Rows from block 4 of a small sound classifier, named by matrix and row number. Rows with one number belong to one neuron. Each number is 500 + 50 x the weight over its row's rms, rounded and kept within 0 to 999. All counts start at 0. Numbers have three digits each.
Before each neuron's rows are labels from the 100 clips, of 14848, where the neuron reaches its highest value: "responds to" is what is common among them. Only what is clearly more common there than usual is listed. The data: acted Russian speech (Dusha). In brackets: how many of the 100, against the usual share in percent.
# fc1: MLP up (model.blocks.4.mlp.fc1.weight, 1024x256), inputs 0-63
# fc2: MLP down (model.blocks.4.mlp.fc2.weight, 256x1024, transposed), outputs 0-63

responds to: emotion: sad (71 vs 27.4)
fc1.523:534514522521480486518534505563452532465492498556549417445539433515479532545480533479526490429523445426481542596509534498483540544456511443625371606476429541488520474584548489492474472447504463
fc2.523:529562535510534514535446543555533594542481457465537512490526577445545466555469509499550487517517499529500468351423501526510539580438438501428493518508477508491457575422527470612537445489547535

responds to: emotion: positive (68 vs 18.6)
fc1.128:513564527533445525491584514493512515507402473483463538480393535521466480494474528482555465517422441513447433510474504597505534500399467474552511550534636509440502530524490490382510513410538528
fc2.128:496524491554484494543544518403485500502418535524513474491520472485419432498446503526502380549501418576546486662527448425576548486604517437480489552472602517504461483449536519521545469496436493

responds to: emotion: angry (45 vs 18.7)
fc1.313:526498610511404503639424429562539476593490446532511464602628441446524459513508491363495486355492452463518574486429456473537463533468563487615443538476470455522495490501500425594481595484441512
fc2.313:395436497549410463480556492484541464540508501595520523542516488481550462523527501456461521495482475466502438592545499604510527472510467522544539496512525599490430532638403522547449453503405591

responds to: emotion: positive (42 vs 18.6)
fc1.513:463508495570436450417509533461481551553476566497463467544465442523526596509475504564447577487436365520495427503417581457488507567579573433467527509555531555493554551535532472509578461455479580
fc2.513:514561487500499429518475559523564487550500490518430485463498488498446507461484517481467567374485482444410490400453477570408450444547536419489484487503416497460485521596447546478446496465418459

responds to: emotion: angry (80 vs 18.7)
fc1.574:510551473598496510534531541561475480539522554453400503517520492413451441502489563470562465396519397446495521450532406546559423541468550485556462531548570512449511529471475510482511500502505486
fc2.574:545546528581367586569476567458466445528514479367525508542528416597446570438478543455440470469490454434501488529521516557534534551484410588498502503362525537463539460506424463493521522544395476

responds to: emotion: angry (40 vs 18.7)
fc1.232:485413549561380522490544517504540530418461567569500511548461508582465380505507455443471401548490524501543447474490444544496497510480560561504522519500456682535457466434491497504519458483573549
fc2.232:520532465501533537476495650385483467507482594492601504437494452514473549498522493565545543529509517560535537503416479533487404532490592425496532529493495545515544504407583504521492401438484530

responds to: emotion: positive (48 vs 18.6)
fc1.699:505520557510479465631620555491501486486530478526553503402535564498497531487478477458539474453476392528492479427546568484537451454483552495539551425466534452520503555423498382457456534471558479
fc2.699:603520471527579519506495438504538542549481448446494544477521486495589541486576437558501528386488518506474546384408486444554472569486513552386520440492439557491474480497514535551534471519594493

responds to: emotion: sad (56 vs 27.4)
fc1.518:517572510567450421468562478492476538553440525523544453542463537617505501594479392511483427431424576500544477467452531453475549575557523531525462642445461608449582408511483481514471454489478490
fc2.518:496499445479542506548510484519457500459548460449560407488447540398471575529483516512487501524530476480503485441536575386472438466467486518466549485540566466538549465389656493565523470592610459

responds to: emotion: positive (43 vs 18.6)
fc1.189:470550502523419496506433582462497495564485509470464485540551538592555488571569491469492428500472418549511551507368506505548554515587471418554507500525507587543480480480515493560500572467448562
fc2.189:506540496488522532533370425519455575517491545499508371450483584421506546590552487465476554462484479489462465424456453455444523498532495495485548551618523460527516494511615461536440521459504570

responds to: emotion: angry (51 vs 18.7)
fc1.439:565562607432457533552480470595502544507408453522426559487574464402457400522499446449509489428399402511537565583440401479541543547474473513527466545562532497456410500462545429457644514561530531
fc2.439:435442502432465428470530495477501492524524513454517497570481418433430446462403482571471516539519397458483522539573535460516480551550528435575539476516525542513501555591510514527523521560433493

responds to: emotion: angry (40 vs 18.7)
fc1.479:568562611507510398503524480571438514495464484446491518471492471529479503495488460575515526544504416493501467519458557550475555525521446485448463566460493568388475550409514505474591487524480544
fc2.479:476512512514431499442525580503465469455617495407524494512448505411482526462488494472446487458520490509474562488506406454380472573511530526493507561506548476509509420496484496516524536513461443

responds to: emotion: angry (47 vs 18.7)
fc1.400:447593553616452403482457481499501511594478415451541513555540489476587506539556462564504467462444504497561579523459487613467590583573465584478371513395503545457528486602538532466589479533398463
fc2.400:448482488404457519484554490437432524501516501480535518381459407579433536479429526510478448566474472512441430432449595383448459553482622493533520514538558452541476534429522457359472476496514444

responds to: emotion: positive (42 vs 18.6)
fc1.140:476485582579451535482555501560514379576488596489509528492484451539477446396512536458480503456485559494540484524537494582500548528504504598513504495513570521475626448524440355407504485391448482
fc2.140:493518496556507535552473504514488584464569448399506565529475543443561453501471467491495414493498404519503420368457503514486483511476445428477517481503562448497503527446492559585498469539626518

responds to: emotion: angry (46 vs 18.7)
fc1.135:540561587574472552541513556523509472600479574454497489570473504546528500461374424449387434448477472498602429412473528540522603567558417528524501507469543513425470482402450500523507571441347455
fc2.135:578495522447525531508411430574527432476459398505542500533603372515491491455392438516505546437507561511482394433517541587542431409462508443526617483413494584503457546475464547460489524605554420

responds to: emotion: angry (65 vs 18.7)
fc1.34:509544508534498422561488549556499483520431475512580471532527541415444446496560447552479503532428453488490533596406497546548493519566490466472434516556523482490553456534470567470625545596583443
fc2.34:555516494510527461531460492547487487516490513525475568469515472510460444468452414510410473529454559569522475520477622468548467429551515530531469565500556378460531462568464544536511488524603381

responds to: emotion: positive (53 vs 18.6)
fc1.468:440546511488343449550485593494535443584498524487601517483505541439523501509483432465489429449437503472519541517403409446489488577606532556504498487616525473516507516579506519621498496468459518
fc2.468:504444514388598497560446448567557527494520532433504614596489514423477423523454459480511521542499488406468404453507550489561478424482486400470514478481549491497391486519395563528550491567536502

responds to: emotion: angry (42 vs 18.7)
fc1.399:407609485545411486459565550467470484627390552485593458528482450490470508443396490483404412509464450539616484484462502510542395562577573523455499543455536482390571507492488480483573463469477466
fc2.399:587472532420511502503474457563516423572561558467518415534528424496486457471419507522568526495464552431520383402583509500473467502458501524442574434482528539500413450509471368540496455542575378

responds to: emotion: angry (41 vs 18.7)
fc1.587:514644470524541448547466561460384501610501531372504552541561545450475586494467519555557488511495462505545498558337493437506507469610487580472437554525516531471502523528544504453613496510488503
fc2.587:498400527444592524460467479489525449505523503487497466524469548473516506508509581476494574495556544478503498576636459517543455448447495541503545497479454465467459435556461369507513521553513474

responds to: emotion: angry (57 vs 18.7)
fc1.418:472457474511403441518498616536470399475526548412487506513502510528552475558518539431443496514464499595485537482522428513596547523486518489450428498522428439485527545493466374424468510456564492
fc2.418:516512514444421522506471530445527580484534422526459507518484484596527466484461505541559462515453502485482511449494473517569480514412422471538498563485466523462408484587392458488526491432405418

responds to: emotion: positive (41 vs 18.6)
fc1.382:478550497471368489581528509593546541442455476611447425435534517449547420492528477392506449348444519438477598512414468468486497573488546487512464483545473442559501522481575483446520545428529528
fc2.382:455503512502470498487433478566527462550519486485454418497480459497421503492573380417417521412541414464480521509514552641537557422450436588564501512476515471477444433523386422554463532505474488

responds to: emotion: angry (52 vs 18.7)
fc1.127:426516455517517386471569588476503341557522517465472475430432531429475507450523522566554490559431502480465489455448457458529441574539578517475491493497501490532527557494533510581541500531505438
fc2.127:496495559544611501520442422484473514540526524516462535585554460571520485453475534531465492437459572438485384528515552533546553407449509573515593378441466489489424498537410502454531542642562510

responds to: emotion: sad (65 vs 27.4)
fc1.112:507440416488469517602438522575480521499557494519439487506486472468554517558457570587465514576476428445565523548514554477495509611584424344498614549507547509530569431500539510597594466562431514
fc2.112:515503508504570494490502502426509510466546485557528557435466555538434563524586522479477604470551481535486420587549556450454468424580442451410610508478548563534571510463578445609489410497463561

responds to: emotion: angry (72 vs 18.7)
fc1.445:414501536524506439526429549521457469533470436504535444610439510511482461452532496492457445479433511511549524481418538592535609521510433482468536518454497476485519494486476521597664552489490564
fc2.445:449518495480528444520494423483477540541467508532515550435570400571482508572416482512494482506517546479497467448527538422479468531536522514498554535493521515504439529450531511524476537504577527

responds to: emotion: angry (50 vs 18.7)
fc1.334:528571556444509505458459503494491448507538528517447458512520480403397541537513450519534425517416557442482545535453508423542423504494478459530460528539624614427444469507502598537698485571512555
fc2.334:516468455441449471453442433578432589513508465521426508600464575529510527514517561461508528456524539472517448491583578524496603375571494525572551502486502526508499474527446502403498554553516405

responds to: emotion: sad (63 vs 27.4)
fc1.206:476473487450512526531469530572457530480521434550518504559441390479508559468427436445525488610509447409504535503448616507519513546408494477504525473545493548514481484478559488458516614610516492
fc2.206:461475485522516562570450486475451588510460421501469487548439586521538566523415508414536482576507470463499508428531400483517550456503500509500445470530510339518515448534524514476454509447465550

responds to: emotion: positive (54 vs 18.6)
fc1.133:444497617517392524495493509417472474506421627460450473514493522568526499569516547485457412437453478515493437558465544524457486538501518487514477490473495517575485558426540472488537528396515556
fc2.133:489504473557464460558426471430507532527505399500535498463495445406484515562465469496550596543485443477458460408542505484388387538525544528409558389438500448530499479527584474472435497574488525

responds to: emotion: angry (87 vs 18.7)
fc1.669:445512575569483423486500561504487469431491440473455528532474505471489517491507520463514429398369456490576502462431465514523563516554537528476521560531523538433504532484474467470555595513562573
fc2.669:443543498504450487530455514381458557544488404516511425512556395569505525538490631429492442451490470420500471507483536510506593532498471502499450567377479514527472559391496494412521502539446525

responds to: emotion: angry (50 vs 18.7)
fc1.317:463554574488485435564394539483569490610445452472467474511512511369512543435421457556481577458400506500525505508460482537556598534574403431485553515476467483487461498459518437553481456451413640
fc2.317:440530463506510543516558361476493602466473494577518366429452463534533459488491527544458441562527473554512545398534482427502423548605539485592565482479504480489533561458543582501463504522585466

responds to: emotion: sad (57 vs 27.4)
fc1.197:548508531520532548578492488518391564497417421581575543540505461589407473517419400495540369556498433420520482486515517504668430443565518506611521525573490576436448424481564596538487529502509496
fc2.197:468420498491453465469481535381500383483540489473539563497494469493539537469544596511522558591520484511507492607582508479479469518520550519373512513465432542480501559504467518422497464421424415

responds to: emotion: angry (62 vs 18.7)
fc1.115:528528520504464438572525540554531421542425407574407508483579514473494450472484502567504523430450533383569443601440592455543486490541484489518406589520529523502531516470490525595596575513528481
fc2.115:476482516455425485486477518503464531479555528462487578533518463538510501445524557479373564482467493488488515485587522536453576531500476534573508623425622480517513543512404453431553568503469479

responds to: emotion: positive (48 vs 18.6)
fc1.22:515530528446418477515528618448529462477435543473556594486500527490482579489564500462514458463481567506550499515452450529465479522532515537631442594477471518502504461547409472441426579417484469
fc2.22:554497491596421484598490430524511429553596447508399529514487566428480440488484569499424547525474436385471526527501467487507522477429504452498504488604440528488603518577460465504460476563508562

responds to: emotion: angry (42 vs 18.7)
fc1.331:500473559529500422470460523557424476500493510507606498474492501487529521439406426468506471463396510518460466534421453572505521526475520474494557527437534438520557566477428478514569552515567434
fc2.331:571536505503465479581532471543556457522524602463453581541623464474401514475459523526546485500480499442511490515531499520517402431476527444421576558452541496468407501494551579548547488529523448

responds to: emotion: neutral (67 vs 35.3)
fc1.438:483437487526482412451561525551554527476549479509501543576499473527475469452519546560488414596529432417571526489456421473557663620484473455558530460541491513454572485443417601597480506471434524
fc2.438:488468510398510518435477483483470496445532432583499567469443573510563497452584497526542589583518577493466412508606490543534530454554482545525431450479443455532497536580439380433531504520425433

responds to: emotion: angry (57 vs 18.7)
fc1.94:575505548593480532503466465499430452494492453405417636535515520564495523450487538565484538516446485519528453500496510545574528444500469586475480463546548500407593533514382494440593452509570566
fc2.94:411475504517423487469484615440520475488460490513444385543472450510487437519596475447447438518527504448498526613486463491497574587557516517565399574431470567523535454501460595435517548479409459

responds to: emotion: positive (42 vs 18.6)
fc1.730:483566469507470470570504607542511571513511536578538545497608503454533535495468533440519485436467440547631521526430520546531481459494469513476532509493497436480473560451574522498458614491502521
fc2.730:500496482578408556446585439445423501450568483431490393468495671522516578554556481505523523556540486494461544569539518414407473472528516499488391560573512506486541496548520536461436474484544550

responds to: emotion: positive (54 vs 18.6)
fc1.48:552565610493476473530579466522454503427459492431420554529449491512494575533572512479557545425485445367459472585366421423460496461550565525578431529545531514546442401551521472524499503442456533
fc2.48:391518495513494491504353425482593480603517452488480477543494497372514491535395563422577527547495521417483462427482531599472534549458480514447600516449521516524467475562462534585498490548485606

responds to: emotion: angry (51 vs 18.7)
fc1.93:451658504593386476531512457535464523641448598535466513477473531512464614467396468542503479458463472521489494554449530543478556489555510508439419567528544538404572536600449534388541527505486470
fc2.93:560524493554586417443552457465431537519391442518422444472551572588491492506456535560544522473524535494494474530494532531487578462483499484469502534523411521464508581500493426403481522458521458

responds to: emotion: positive (44 vs 18.6)
fc1.107:385523496570474450452652556532476552493493493510473513509497554451469555556562596581605542483526443439553547499502437461532528462474579509530508457594496481579501505515430494514437550482444529
fc2.107:489469479476442514524481596569535433473499389534516482509528545466538530475515478457489577473550525465462474491544569544510583500471372464447518584607440542479565618551417557441499553569437496

responds to: emotion: positive (43 vs 18.6)
fc1.250:433480506480474487469546591463512493561509680420455483506489445486396589489482546472565446480469486474544493528484538527543553523482458476548523549476649526406477438506488424592539468443539555
fc2.250:512547445512450523592539540445425477485561435552427498442484536516540469506481502412539512463544476446486467586547573518494642429485443410509494571537514527483480567532445469474481514491430499

responds to: emotion: angry (47 vs 18.7)
fc1.675:501527526553462481585496527546447506469535446419518562526531507476516550557452402542509500526440494466514517499476504566499447504544522475595409608389464560424467485486498532638505503583548562
fc2.675:508448506398475473465456506506513546479455457462555471545477504411434481505484645431553489551526439451494547434517427488578527515525464510470535392511486386488468544555529493440514545449400492

responds to: emotion: positive (62 vs 18.6)
fc1.477:460554519499474471591370459582556521478450436513542556530523556511520399553513406469467514410446435427461411445422539569527448466482427477572538493524487491452501477442499431576524609518510524
fc2.477:533529458568532510531511428499523420481510476441501531585516467518592416536584499570455541580535509562537538610594419583568504426553397491492385554504468528455560422520550528559475482500447481

responds to: emotion: angry (66 vs 18.7)
fc1.636:464506603499493495555412549510450463444572466449401549417510479510490521531564455388525475454389560529585512463491436548516461586474519505495451540470590492459520509390544434578585492473555508
fc2.636:473425555459501459456488470475497495457469488563438525560508418608517493415552639530424412479493543470484415465540581492529550548560548506501560472384432583504468565474464526401519539569430424

responds to: emotion: angry (61 vs 18.7)
fc1.763:425510542531498403513536612455527511561508486520415497524481415491512502459450548543581522459499447475605498514410443498572504527548550468518547455436495523558488526475481459521544563511465501
fc2.763:430556505503476528597560418416424608502512499456477543438499457593474475522548514482476412448508521488535455399497562429568527545539515518483526483438542524474430486465435460371507530551528483

responds to: emotion: neutral (60 vs 35.3)
fc1.760:507535481550452462559551545492550528507441509512466441526493387450433530510443495506506465506487513530485409471491424467476438561469501542580381565501559599540643433578477434490562536408478405
fc2.760:460504535578518517558481493472555497497514422543496483434470494506565498460532527543478510494519555427470456385412435551460576560481477451501573507493489470504507528572357621566502446508560507

responds to: emotion: positive (63 vs 18.6)
fc1.378:517531586510386589469555587517420497477506444411436562432517512563545489507583477429460424434443501507569531492415476522497516578552464489521446495487482425528558474495451518541427464407466552
fc2.378:601565495440534512532407480453509521539538484415511444497632510480601527488460522514553607418509464474473454437526488549548522426531504527422618530551535435513469502508547553571480544478426540

responds to: emotion: angry (42 vs 18.7)
fc1.457:506435495541458490614429583535554455495499455529553431515517485459513413459436461521500514501418435570586554555505522472664597471486383440523632508518515512490456490410437460560560533454473544
fc2.457:485520507489480539443520406466470585410501501538503453404491549573525576450509432534541497477500539564427465447446556408447428479557619474509488421593436483499592598531516548496474499435529488

responds to: emotion: positive (41 vs 18.6); emotion: angry (41 vs 18.7)
fc1.350:503455584436487467533477517488468534429492527459455525512598436433455503497572408464529492498447438499471529591483504432586453517469554568563524459584537485370499527463544475461616499445568565
fc2.350:524550521497544407527354522500580500540455381567504523519554520492491489518434516509406506500464480493502418402490532556517478514531503538480561487393412571442521582544521473513511509543408466

responds to: emotion: angry (43 vs 18.7)
fc1.744:509542539498452498578389555486408492495511459504538615570569499542590550527650449513394443402484475526487511507505531521549563519544442551516459591520554580435443469523432533555506504521437497
fc2.744:561506503510498493509541455452509480501412395526473470442571576477380559469545476543535407448507525474457508518464479431563490345633547524485470537560495511523467503554553535498507520451523391

responds to: emotion: angry (45 vs 18.7)
fc1.464:475553571585546529505499494447549482510507577548511605453465526412398510459554454489532452533458495380506463535458463490455459602467491514552385469510653568476594428507466576547592444493531516
fc2.464:528539456474395519552463339473496484516535392455570563487518571431587446560544561465500502506516443559530549510505547554502555450505474490472477453375498456454409556504392515477500492517511420

responds to: emotion: sad (67 vs 27.4)
fc1.648:503543507547512506497424547522568498458513462492606598565517417451453554474448524470511537468482463486565598543478454513491513486531416564548430444488558485475483334514489489501547498528443488
fc2.648:472452465471500530484423434507503522528560514532434442553530526423627477525482528457534536502551422477508451478584597525487431418460553447509491511456409419486488485557470519459445489549484507

responds to: emotion: positive (40 vs 18.6)
fc1.571:465524502540460478563535526524483515597542496497499561552439563476471410425444475440451373495446507514575500491447463468480505475563426505524493481539493522467442516444500528620559464480372532
fc2.571:523452497436514519477499467597565504449524531515520480578376476532533520441531524487505466483480595527508458501536444496461553508461458526458607478454529466544409469502453452468592502534488420

responds to: emotion: positive (45 vs 18.6)
fc1.362:475568456491481613517513534445413516510511526458442443523476530562499555582448530565584464539522468478543530458509521458517501502459547527555456573455581539533518417413494501492555539501511538
fc2.362:562524510506582482475532390528467476560496466534515489547540394517451484502460507578549489537548513459521477603539512429575524496477398534496616475484481504490431471497495506513556452568570467

responds to: emotion: sad (55 vs 27.4)
fc1.690:446426472551534528492441554503452479475491422513512465538549462504478504463448470448519508441483462463523566468542592585516507515451562409607493516437416482509545460520447495461530521562536518
fc2.690:541530555542468490490555471480525497477494511437566429561505563427483576505535498504475538495475538421522582514504403462524525487558477532411475493501472429528447454534541629543468484457466434

responds to: emotion: angry (64 vs 18.7)
fc1.490:490519554563508505494378532568463420545524443476483431570570516436535479499470426454440481404444536444512572492474554533505527511455366473496460627493486535495497484554560546513607525570446543
fc2.490:500486539434517514492595502474422569416514479597544644419457429631459481503485463494548432574487537522520508534505531470497483487465543460485460471482445483493463498456473426405460484499526453

responds to: emotion: angry (49 vs 18.7)
fc1.380:465525530485454481533472554497501505533487464432530428518538500443607592493482485489500509353469492458453541494451471603582525496580448471466421508536461477488496503632507545515500477456507482
fc2.380:544510532559488500532549498519595524577470480508540584489531527409593469526439545573589491450491474455521518503477427554504485515562528518461459450443422515507418574613445515540513457467475518

responds to: emotion: angry (68 vs 18.7)
fc1.536:511509577550504553616408562476532458556442517580476540527530494441526472459521472460504520426450471452469503522465526565548514493519470548438432509508539506508502468561464485482612529593536475
fc2.536:550477507434497502488507505498493489476548606477462503520627365491464541504414442566514518578473582558511608567556496469522451549504578554520499568459510481479461495501455522505547484521530496

responds to: emotion: angry (49 vs 18.7)
fc1.325:453514522570532488489577538518502485558490548526449470427424512494429416490460497460562536447509497439546493522389435537512485543504527542508478536515512560553490480460533526561509452474507526
fc2.325:496538488552585514551473373476473521509498523514526484547460603505483472472462523520486433482479526503567549458427613443564495456425402455491436493433454418475484517493476539499545498491609524

responds to: emotion: positive (46 vs 18.6)
fc1.239:434534574509455382571566462488514451516509548497485507565418499521458558496508509479551475484509472467471579576484473445396640468514514529452517494505431502496506434473447525472521498482431546
fc2.239:583525512473422492539434498460530490539501530575494491488601449471452594511460498469539500629553499531553535493473420548507436451502457480363580472433466508453461441431588497550497543577488496

responds to: emotion: sad (55 vs 27.4)
fc1.424:428558485413495517531465575517437446540461498580554513473528551455446494450434487500462522480495504513500468518496617524537556473506449520464506545615506534510492563565531457479546543530557515
fc2.424:471505510511496491433526544446544543477500579483469490467450565451496558526535553432582530508487457540443634530478310445401459507481519441536396491533485412497482529535524455444445456433465480

responds to: emotion: positive (47 vs 18.6)
fc1.196:467546439528477451523568544642481558569475526473511564523482494457554423574452530508496426491507439435496511491484512541516446445607643544522499561543563502514518415584462483524464525464526474
fc2.196:502477508433504495451407516418451546528408442580459544510446492455512550527468536548453485564465446534527528500501531453561537487466463446572416546459463494481551413479531541442481443491455480

responds to: emotion: angry (42 vs 18.7)
fc1.243:520559477573463477551508556489471493555439511423430481586512499457495515563549511457550460531446457375498477554307525424533552468493516492482465572504500531493497491397517541448562543489502539
fc2.243:419500507442519513525422515563547503546503599425528371603460442410505449475418484443496435537491499489517471449487530549596524521421503531488587513567569452512452483544550538606554534540518548

responds to: emotion: angry (47 vs 18.7)
fc1.339:491507463577490466461542518524506435454445497495504574420480544456487450420562446402453510513429422504478426550457495539560459475583580406494470488503537486513572496447521526562528548595593407
fc2.339:492429497494496460549447447460493502566523596574429493603586325544440518489414457505487454507488509499514436557498559487550524439454482476558586580512535506501443483506484588522588513595579503

responds to: emotion: angry (74 vs 18.7)
fc1.387:412517542570506412470515566543473381565510480475434446552487492457490579424538570529499504459397484496577532472436484531533546589539567521451521533465503469480491498507478515558621604455486538
fc2.387:457575497496485509532466370445463541530478511486526512456488397585504501497545505464480454479492495521512475413486561404480547529552480508469493524411533475474465509430514464415512514490549461

responds to: emotion: angry (39 vs 18.7)
fc1.44:462504450574492537556499600489462457551512442541565537438536469543429430506432421377512485480462501547569458525473480581488483545450469551529450559524551611392498535477455486530509483573515529
fc2.44:571551519577428480504529491514559408521500467510542524559533587463502531559591512541519528480485458548552527597479512572450574387484445572417450480429506625507477502467500482550473543507465470

responds to: emotion: positive (51 vs 18.6)
fc1.66:451542578447463501529484536515414506457426486474494484460427450480540383508507549491528447464468388492442430532441452511554533570507417479499493521562613543496428630510525474486567581419516598
fc2.66:559510521580526499563548440453473533487554435430528453577589471466592489541476470514485525526487463472539520407601459486559429565440470550445597435470492476466412548465538407572510479543576547

responds to: emotion: angry (60 vs 18.7)
fc1.481:455498517458441335568594529464504501422528458540489479518502533412560484489472503480483510479473469489590594509452423472614494542490508509518523488465458514461469542470479510481543574529517531
fc2.481:536556506520449507505490478465505511557479457604422503505480454524486540509525532493496525458509474424555573566479550477545596516508405517524471575432508559506513410503427427462494535553419461