config.yaml
model: "sound classifier"
dataset: "acted Russian speech (Dusha)"
train_examples: 26041
gain_aug_db: 6
time_shift_ms: 50
n_mels: 64
hop_length: 320
input: "log_mel"
spec_augment: true
win_length: 512
targets: ["emotion"]
num_classes: 4
arch: "vit"
norm: "layernorm"
norm_position: "pre"
hidden_act: "gelu"
mlp_ratio: 4
head_dim: 32
fused_qkv: true
bias: "all"
qk_norm: false
layer_scale_init: 0.1
parallel_block: false
inner_norm: false
patch_size: [64, 4]
layers: 8
width: 256
positions: "learned"
pooling: "mean"
register_tokens: 8
label_smoothing: 0.1
loss: "cross_entropy"
init: "torch_default"
residual_init: "none"
optimizer: "adamw"
learning_rate: 0.00096
beta1: 0.9
beta2: 0.999
eps: 1e-06
max_steps: 13800
batch_size: 256
epochs: 135.7
lr_schedule: "wsd"
decay_fraction: 0.4
final_lr_fraction: 0
warmup_steps: 1380
weight_decay: 0.2
Rows from block 2 of a small sound classifier, named by matrix and row number. Rows with one number belong to one neuron. Each number is 128 + 24 x the weight over its row's rms, rounded and kept within 0 to 255. All counts start at 0. Numbers have three digits each.
After each neuron's rows are labels from the 100 clips, of 14848, where the neuron reaches its highest value: "responds to" is what is common among them. Only what is clearly more common there than usual is listed. The data: acted Russian speech (Dusha).
# fc1: MLP up (model.blocks.2.mlp.fc1.weight, 1024x256), inputs 0-85
# fc2: MLP down (model.blocks.2.mlp.fc2.weight, 256x1024, transposed), outputs 0-85

fc1.747:110117157163114157127128151117119144159163114121085138143139135144101118156171089120109125093147131135156152126104087178134139154129103193147081141143136144089141106145101106171155118113107184144113086119136099102132128191134113114107156141129130112118111132
fc2.747:147130121181130104086130156085128116119124074097189108140175111138117161145112127116121175103117127174144154122110185108147159093104099157137124148103111091099177101075117160100123115117134081129118102151128113127127128132118116105098150090126122142107112145
responds to: emotion: positive

fc1.629:154119133135132146114111130112150136080098107134065095131183124127087114135130098142151130157127135129115138167134177120129128134124106151132069126126098171133150094092118108078143146123168164097165127151143116114100122123096152148139089135130071149101141154
fc2.629:092113131124127104083174070130124112136127118142180144148085150135185130118168191138145141139131131121140151174165064154102170151139134129128107106096113154143113157183130119127134166141079104117120125124147119148148175132126072132127121096112117137165092110
responds to: emotion: angry

fc1.638:156153154126084140153133136126106161124137138102128118152122130157171083165131081128123130137090118163173140108105114139133130127114083124141107142132115153122134111097122117146102134081124146139127116116102130175137182126147132223189175168115096131124147118
fc2.638:133148122104134127143079092133138139158119132139130155128095154134107105127154125116130108136101134149137088104121091154126161106130102108138151135121130106119095052106120084124125119095123139110136109109092144115119119150145111126113175120099123138121107121
responds to: emotion: positive

fc1.248:151120108133138119164159130170113138154127143135128151126115111142065106117104151159149095166122077090106136116137108134150114104125121103181105155096176091121157105116093145137132129126134116117122125131123112140147108098114141147151140121114145142087132112
fc2.248:122117154098118121107125113090104141080161133133096089096113153125159150139153135133174117151129146127109132136122156133118142161110151124070145101143097088166147182100141125111125099115172174139147133153165146143090139139165121131167119064101155121104154159
responds to: emotion: sad

fc1.313:161109131109143107201163144145141131132113137169126147157117113107123126116089113095133073162109132103147138119096123123194119130132142130153132126120125145128136148163114108120160122127133130132115145131115091131121143095073189160157078118153125109113075094
fc2.313:123130128062212143138094125148137162132147110087160138118106157130178111129119084132112120112128179135131101120116163104112132118148085142149148148125121179116096105123131131200131121146124137139165208114112124150130116133110081104099147114121138145173148127
responds to: emotion: neutral

fc1.730:144134178100107160128168101194099143126146141150112177150102117156124105124152163153139128135134124078136106120133113114131154157090075115124175159137174118090092134131086137122177119122116128132132120103111154127123146138127125121159128147093127054125121109
fc2.730:117170134106083077134133114087104141125131132104154135101138130138114133145130058129093139118112100117129173135097163130137106143147145126135133157131118132113127142126134133128140153089116157082137077162160136107106122133160139181110110124105116171097150130
responds to: emotion: positive

fc1.754:132112118114123134093113151153162134116103134184103163140136141131109160101117134124165133148118168103133119122116152128174109140137116120141139142135123096134118115147134090129144167109147151096092135118122139117099154151114153114127080157090092138099072143
fc2.754:152136126153105073139129157147174091129150155104162144150170097133103112107106138132127154128114116125136118165156133104158137096136101140147149103125189116115132107099126095136124121105121131155151141124104083148158114117161153177119156113124121144114111138
responds to: emotion: neutral

fc1.628:135104122149112133105159179139107098163151073104146139149128142151139083131150121109120120131082128155144110144102139115169131116055114138107112103131117107150122128127096123115131116118093131110091130115141122065108150143131121112116134134163101129128131129
fc2.628:135150148128114096155115141102115103129125119084124105129159073130126119138138128115138144142095080149102149137107173139154076098109148106118107102130130100111126176126136083110124125125117147069085120130149089104136135114145130147139089164123147141120144135
responds to: emotion: angry

fc1.267:121149109088115174110088138115117086121166144130134112097172071155099133130144160149141137142103129120138131168123156134139135135121150095146082133103113152174139086118115158119125123139116108120117023138127206128092099112121133133149125134143111165127150138
fc2.267:116153142133127140092188118166146187141100110120140127121105165131142130083128119117130127107104140159125085120132091161119176128131113144093104137125136078140112158100136127150122106121175112140176132146164128130139127150116143104109100117102134085136141124
responds to: emotion: sad

fc1.361:127121169097139143165114110112180133140086104172119131127158141112116133130106125125133064116107150090134111122084132134153121149125115151138146106141133149123092128085136093104191185141153146122146140123087134149148146106138170136154090133144124110088096136
fc2.361:158103132102179105094116127100128129154159202089146127146128133136156144144154148144143143104125199097121127125107145078154116164131122142136170165143076165146097123146134077166128111113132141093138193129107113130109099122116101138125128149126125158148128115
responds to: emotion: neutral

fc1.497:146147119146100086134158180066104140115143120108160178152122124205085156142150112175130162114081109142145116118134136150117088075121121127193121129107156187125140114101129121120123135133109131090085122082127125146065179144159136132127146148114092139094126116
fc2.497:176062143143109138122111104146108114109163157102089116153111160122129147168095143114080131146126155083113092127133100112101165175108096138169137128142173173119130099110113148137128156142138124138139112119157149173124152154118137141148158095160124095173152126
responds to: emotion: positive

fc1.595:155147137112131116155152145168101106183148117128081171159112124087111105109084169093116108110079126107125147114130141112120125140075110100156152151151140100162092110123099065089143130167117119157106142102125126089101168092126162130136127116107145116138129116
fc2.595:118121132128127152147160127115162140085143131111127113132153137140132155102118067098180115115129157122122149110121148134083085151145156121132137057141119123131088092085136142181107132098142176124179142145175169131101125118148136168084121109173133145124129089
responds to: emotion: sad

fc1.688:147105152119135113116109114167143117147119130175121150151127128121109128123125173142166088129115157065115105138085134124150120139110150127147131148126131192138145118128091109143164155142133149137101140093105126129134132111124130129142085125114112156082070110
fc2.688:161127120112255119111099130106126138153133104121141126128158171126171123133152119172129146108116190126124104098138163136152137117129108142144170126120118149107088118066130113149127099153139148119183254135061082127125123137121087107095136146143117128092119092
responds to: emotion: neutral

fc1.396:151161143136064134174147112164166095142127094148141153127093135121117090110148115101113121129114120131138178158119115125159131085118096130162115148160125091102097111129111134109142136108123106121133132143133122125093185067192146149142114142097125118116164131
fc2.396:139144144116126109122162153148115143113122148141140144129099140156117150092183105117126152071134162116126149113111105113104107112124104100152148157123133135150076133131133140124134142143139127101166165089121112101133094117097083099105102067160131165093113090
responds to: emotion: angry

fc1.17:156101164095142120177183139134146130171102162147139138141119134132119106104092143087122056164106126106139124109102098130177109141141124125134091124099132141131106147162107116122149140109136117117120143111129088150159132110084180159187121120125141095127094118
fc2.17:152117127076226155151093128155145138139147103122145153117121157126159107128111082142114122126130160116138107168139143100141125100156082139137102134125097164149114088147122149177128100175133094148155208124130118123131114136086068115112137110126120147130130135
responds to: emotion: neutral

fc1.44:111133092143081124155142149154124115138108170118135161140120134135141124143106145138143131145131101141144150159118069131127147123138139106149100135134111151113110095149126161118107117089108143137117102114070115142147149133156121156167151152170069103120150091
fc2.44:149140127141132131132099101113103116131120105155166107144104158137084119157150120110127108116097127169129125116092180149141099161068106142129119164150135179088158170104134107088143152137119138086163149135115125090104131107158121164101103096103125107117111125
responds to: emotion: angry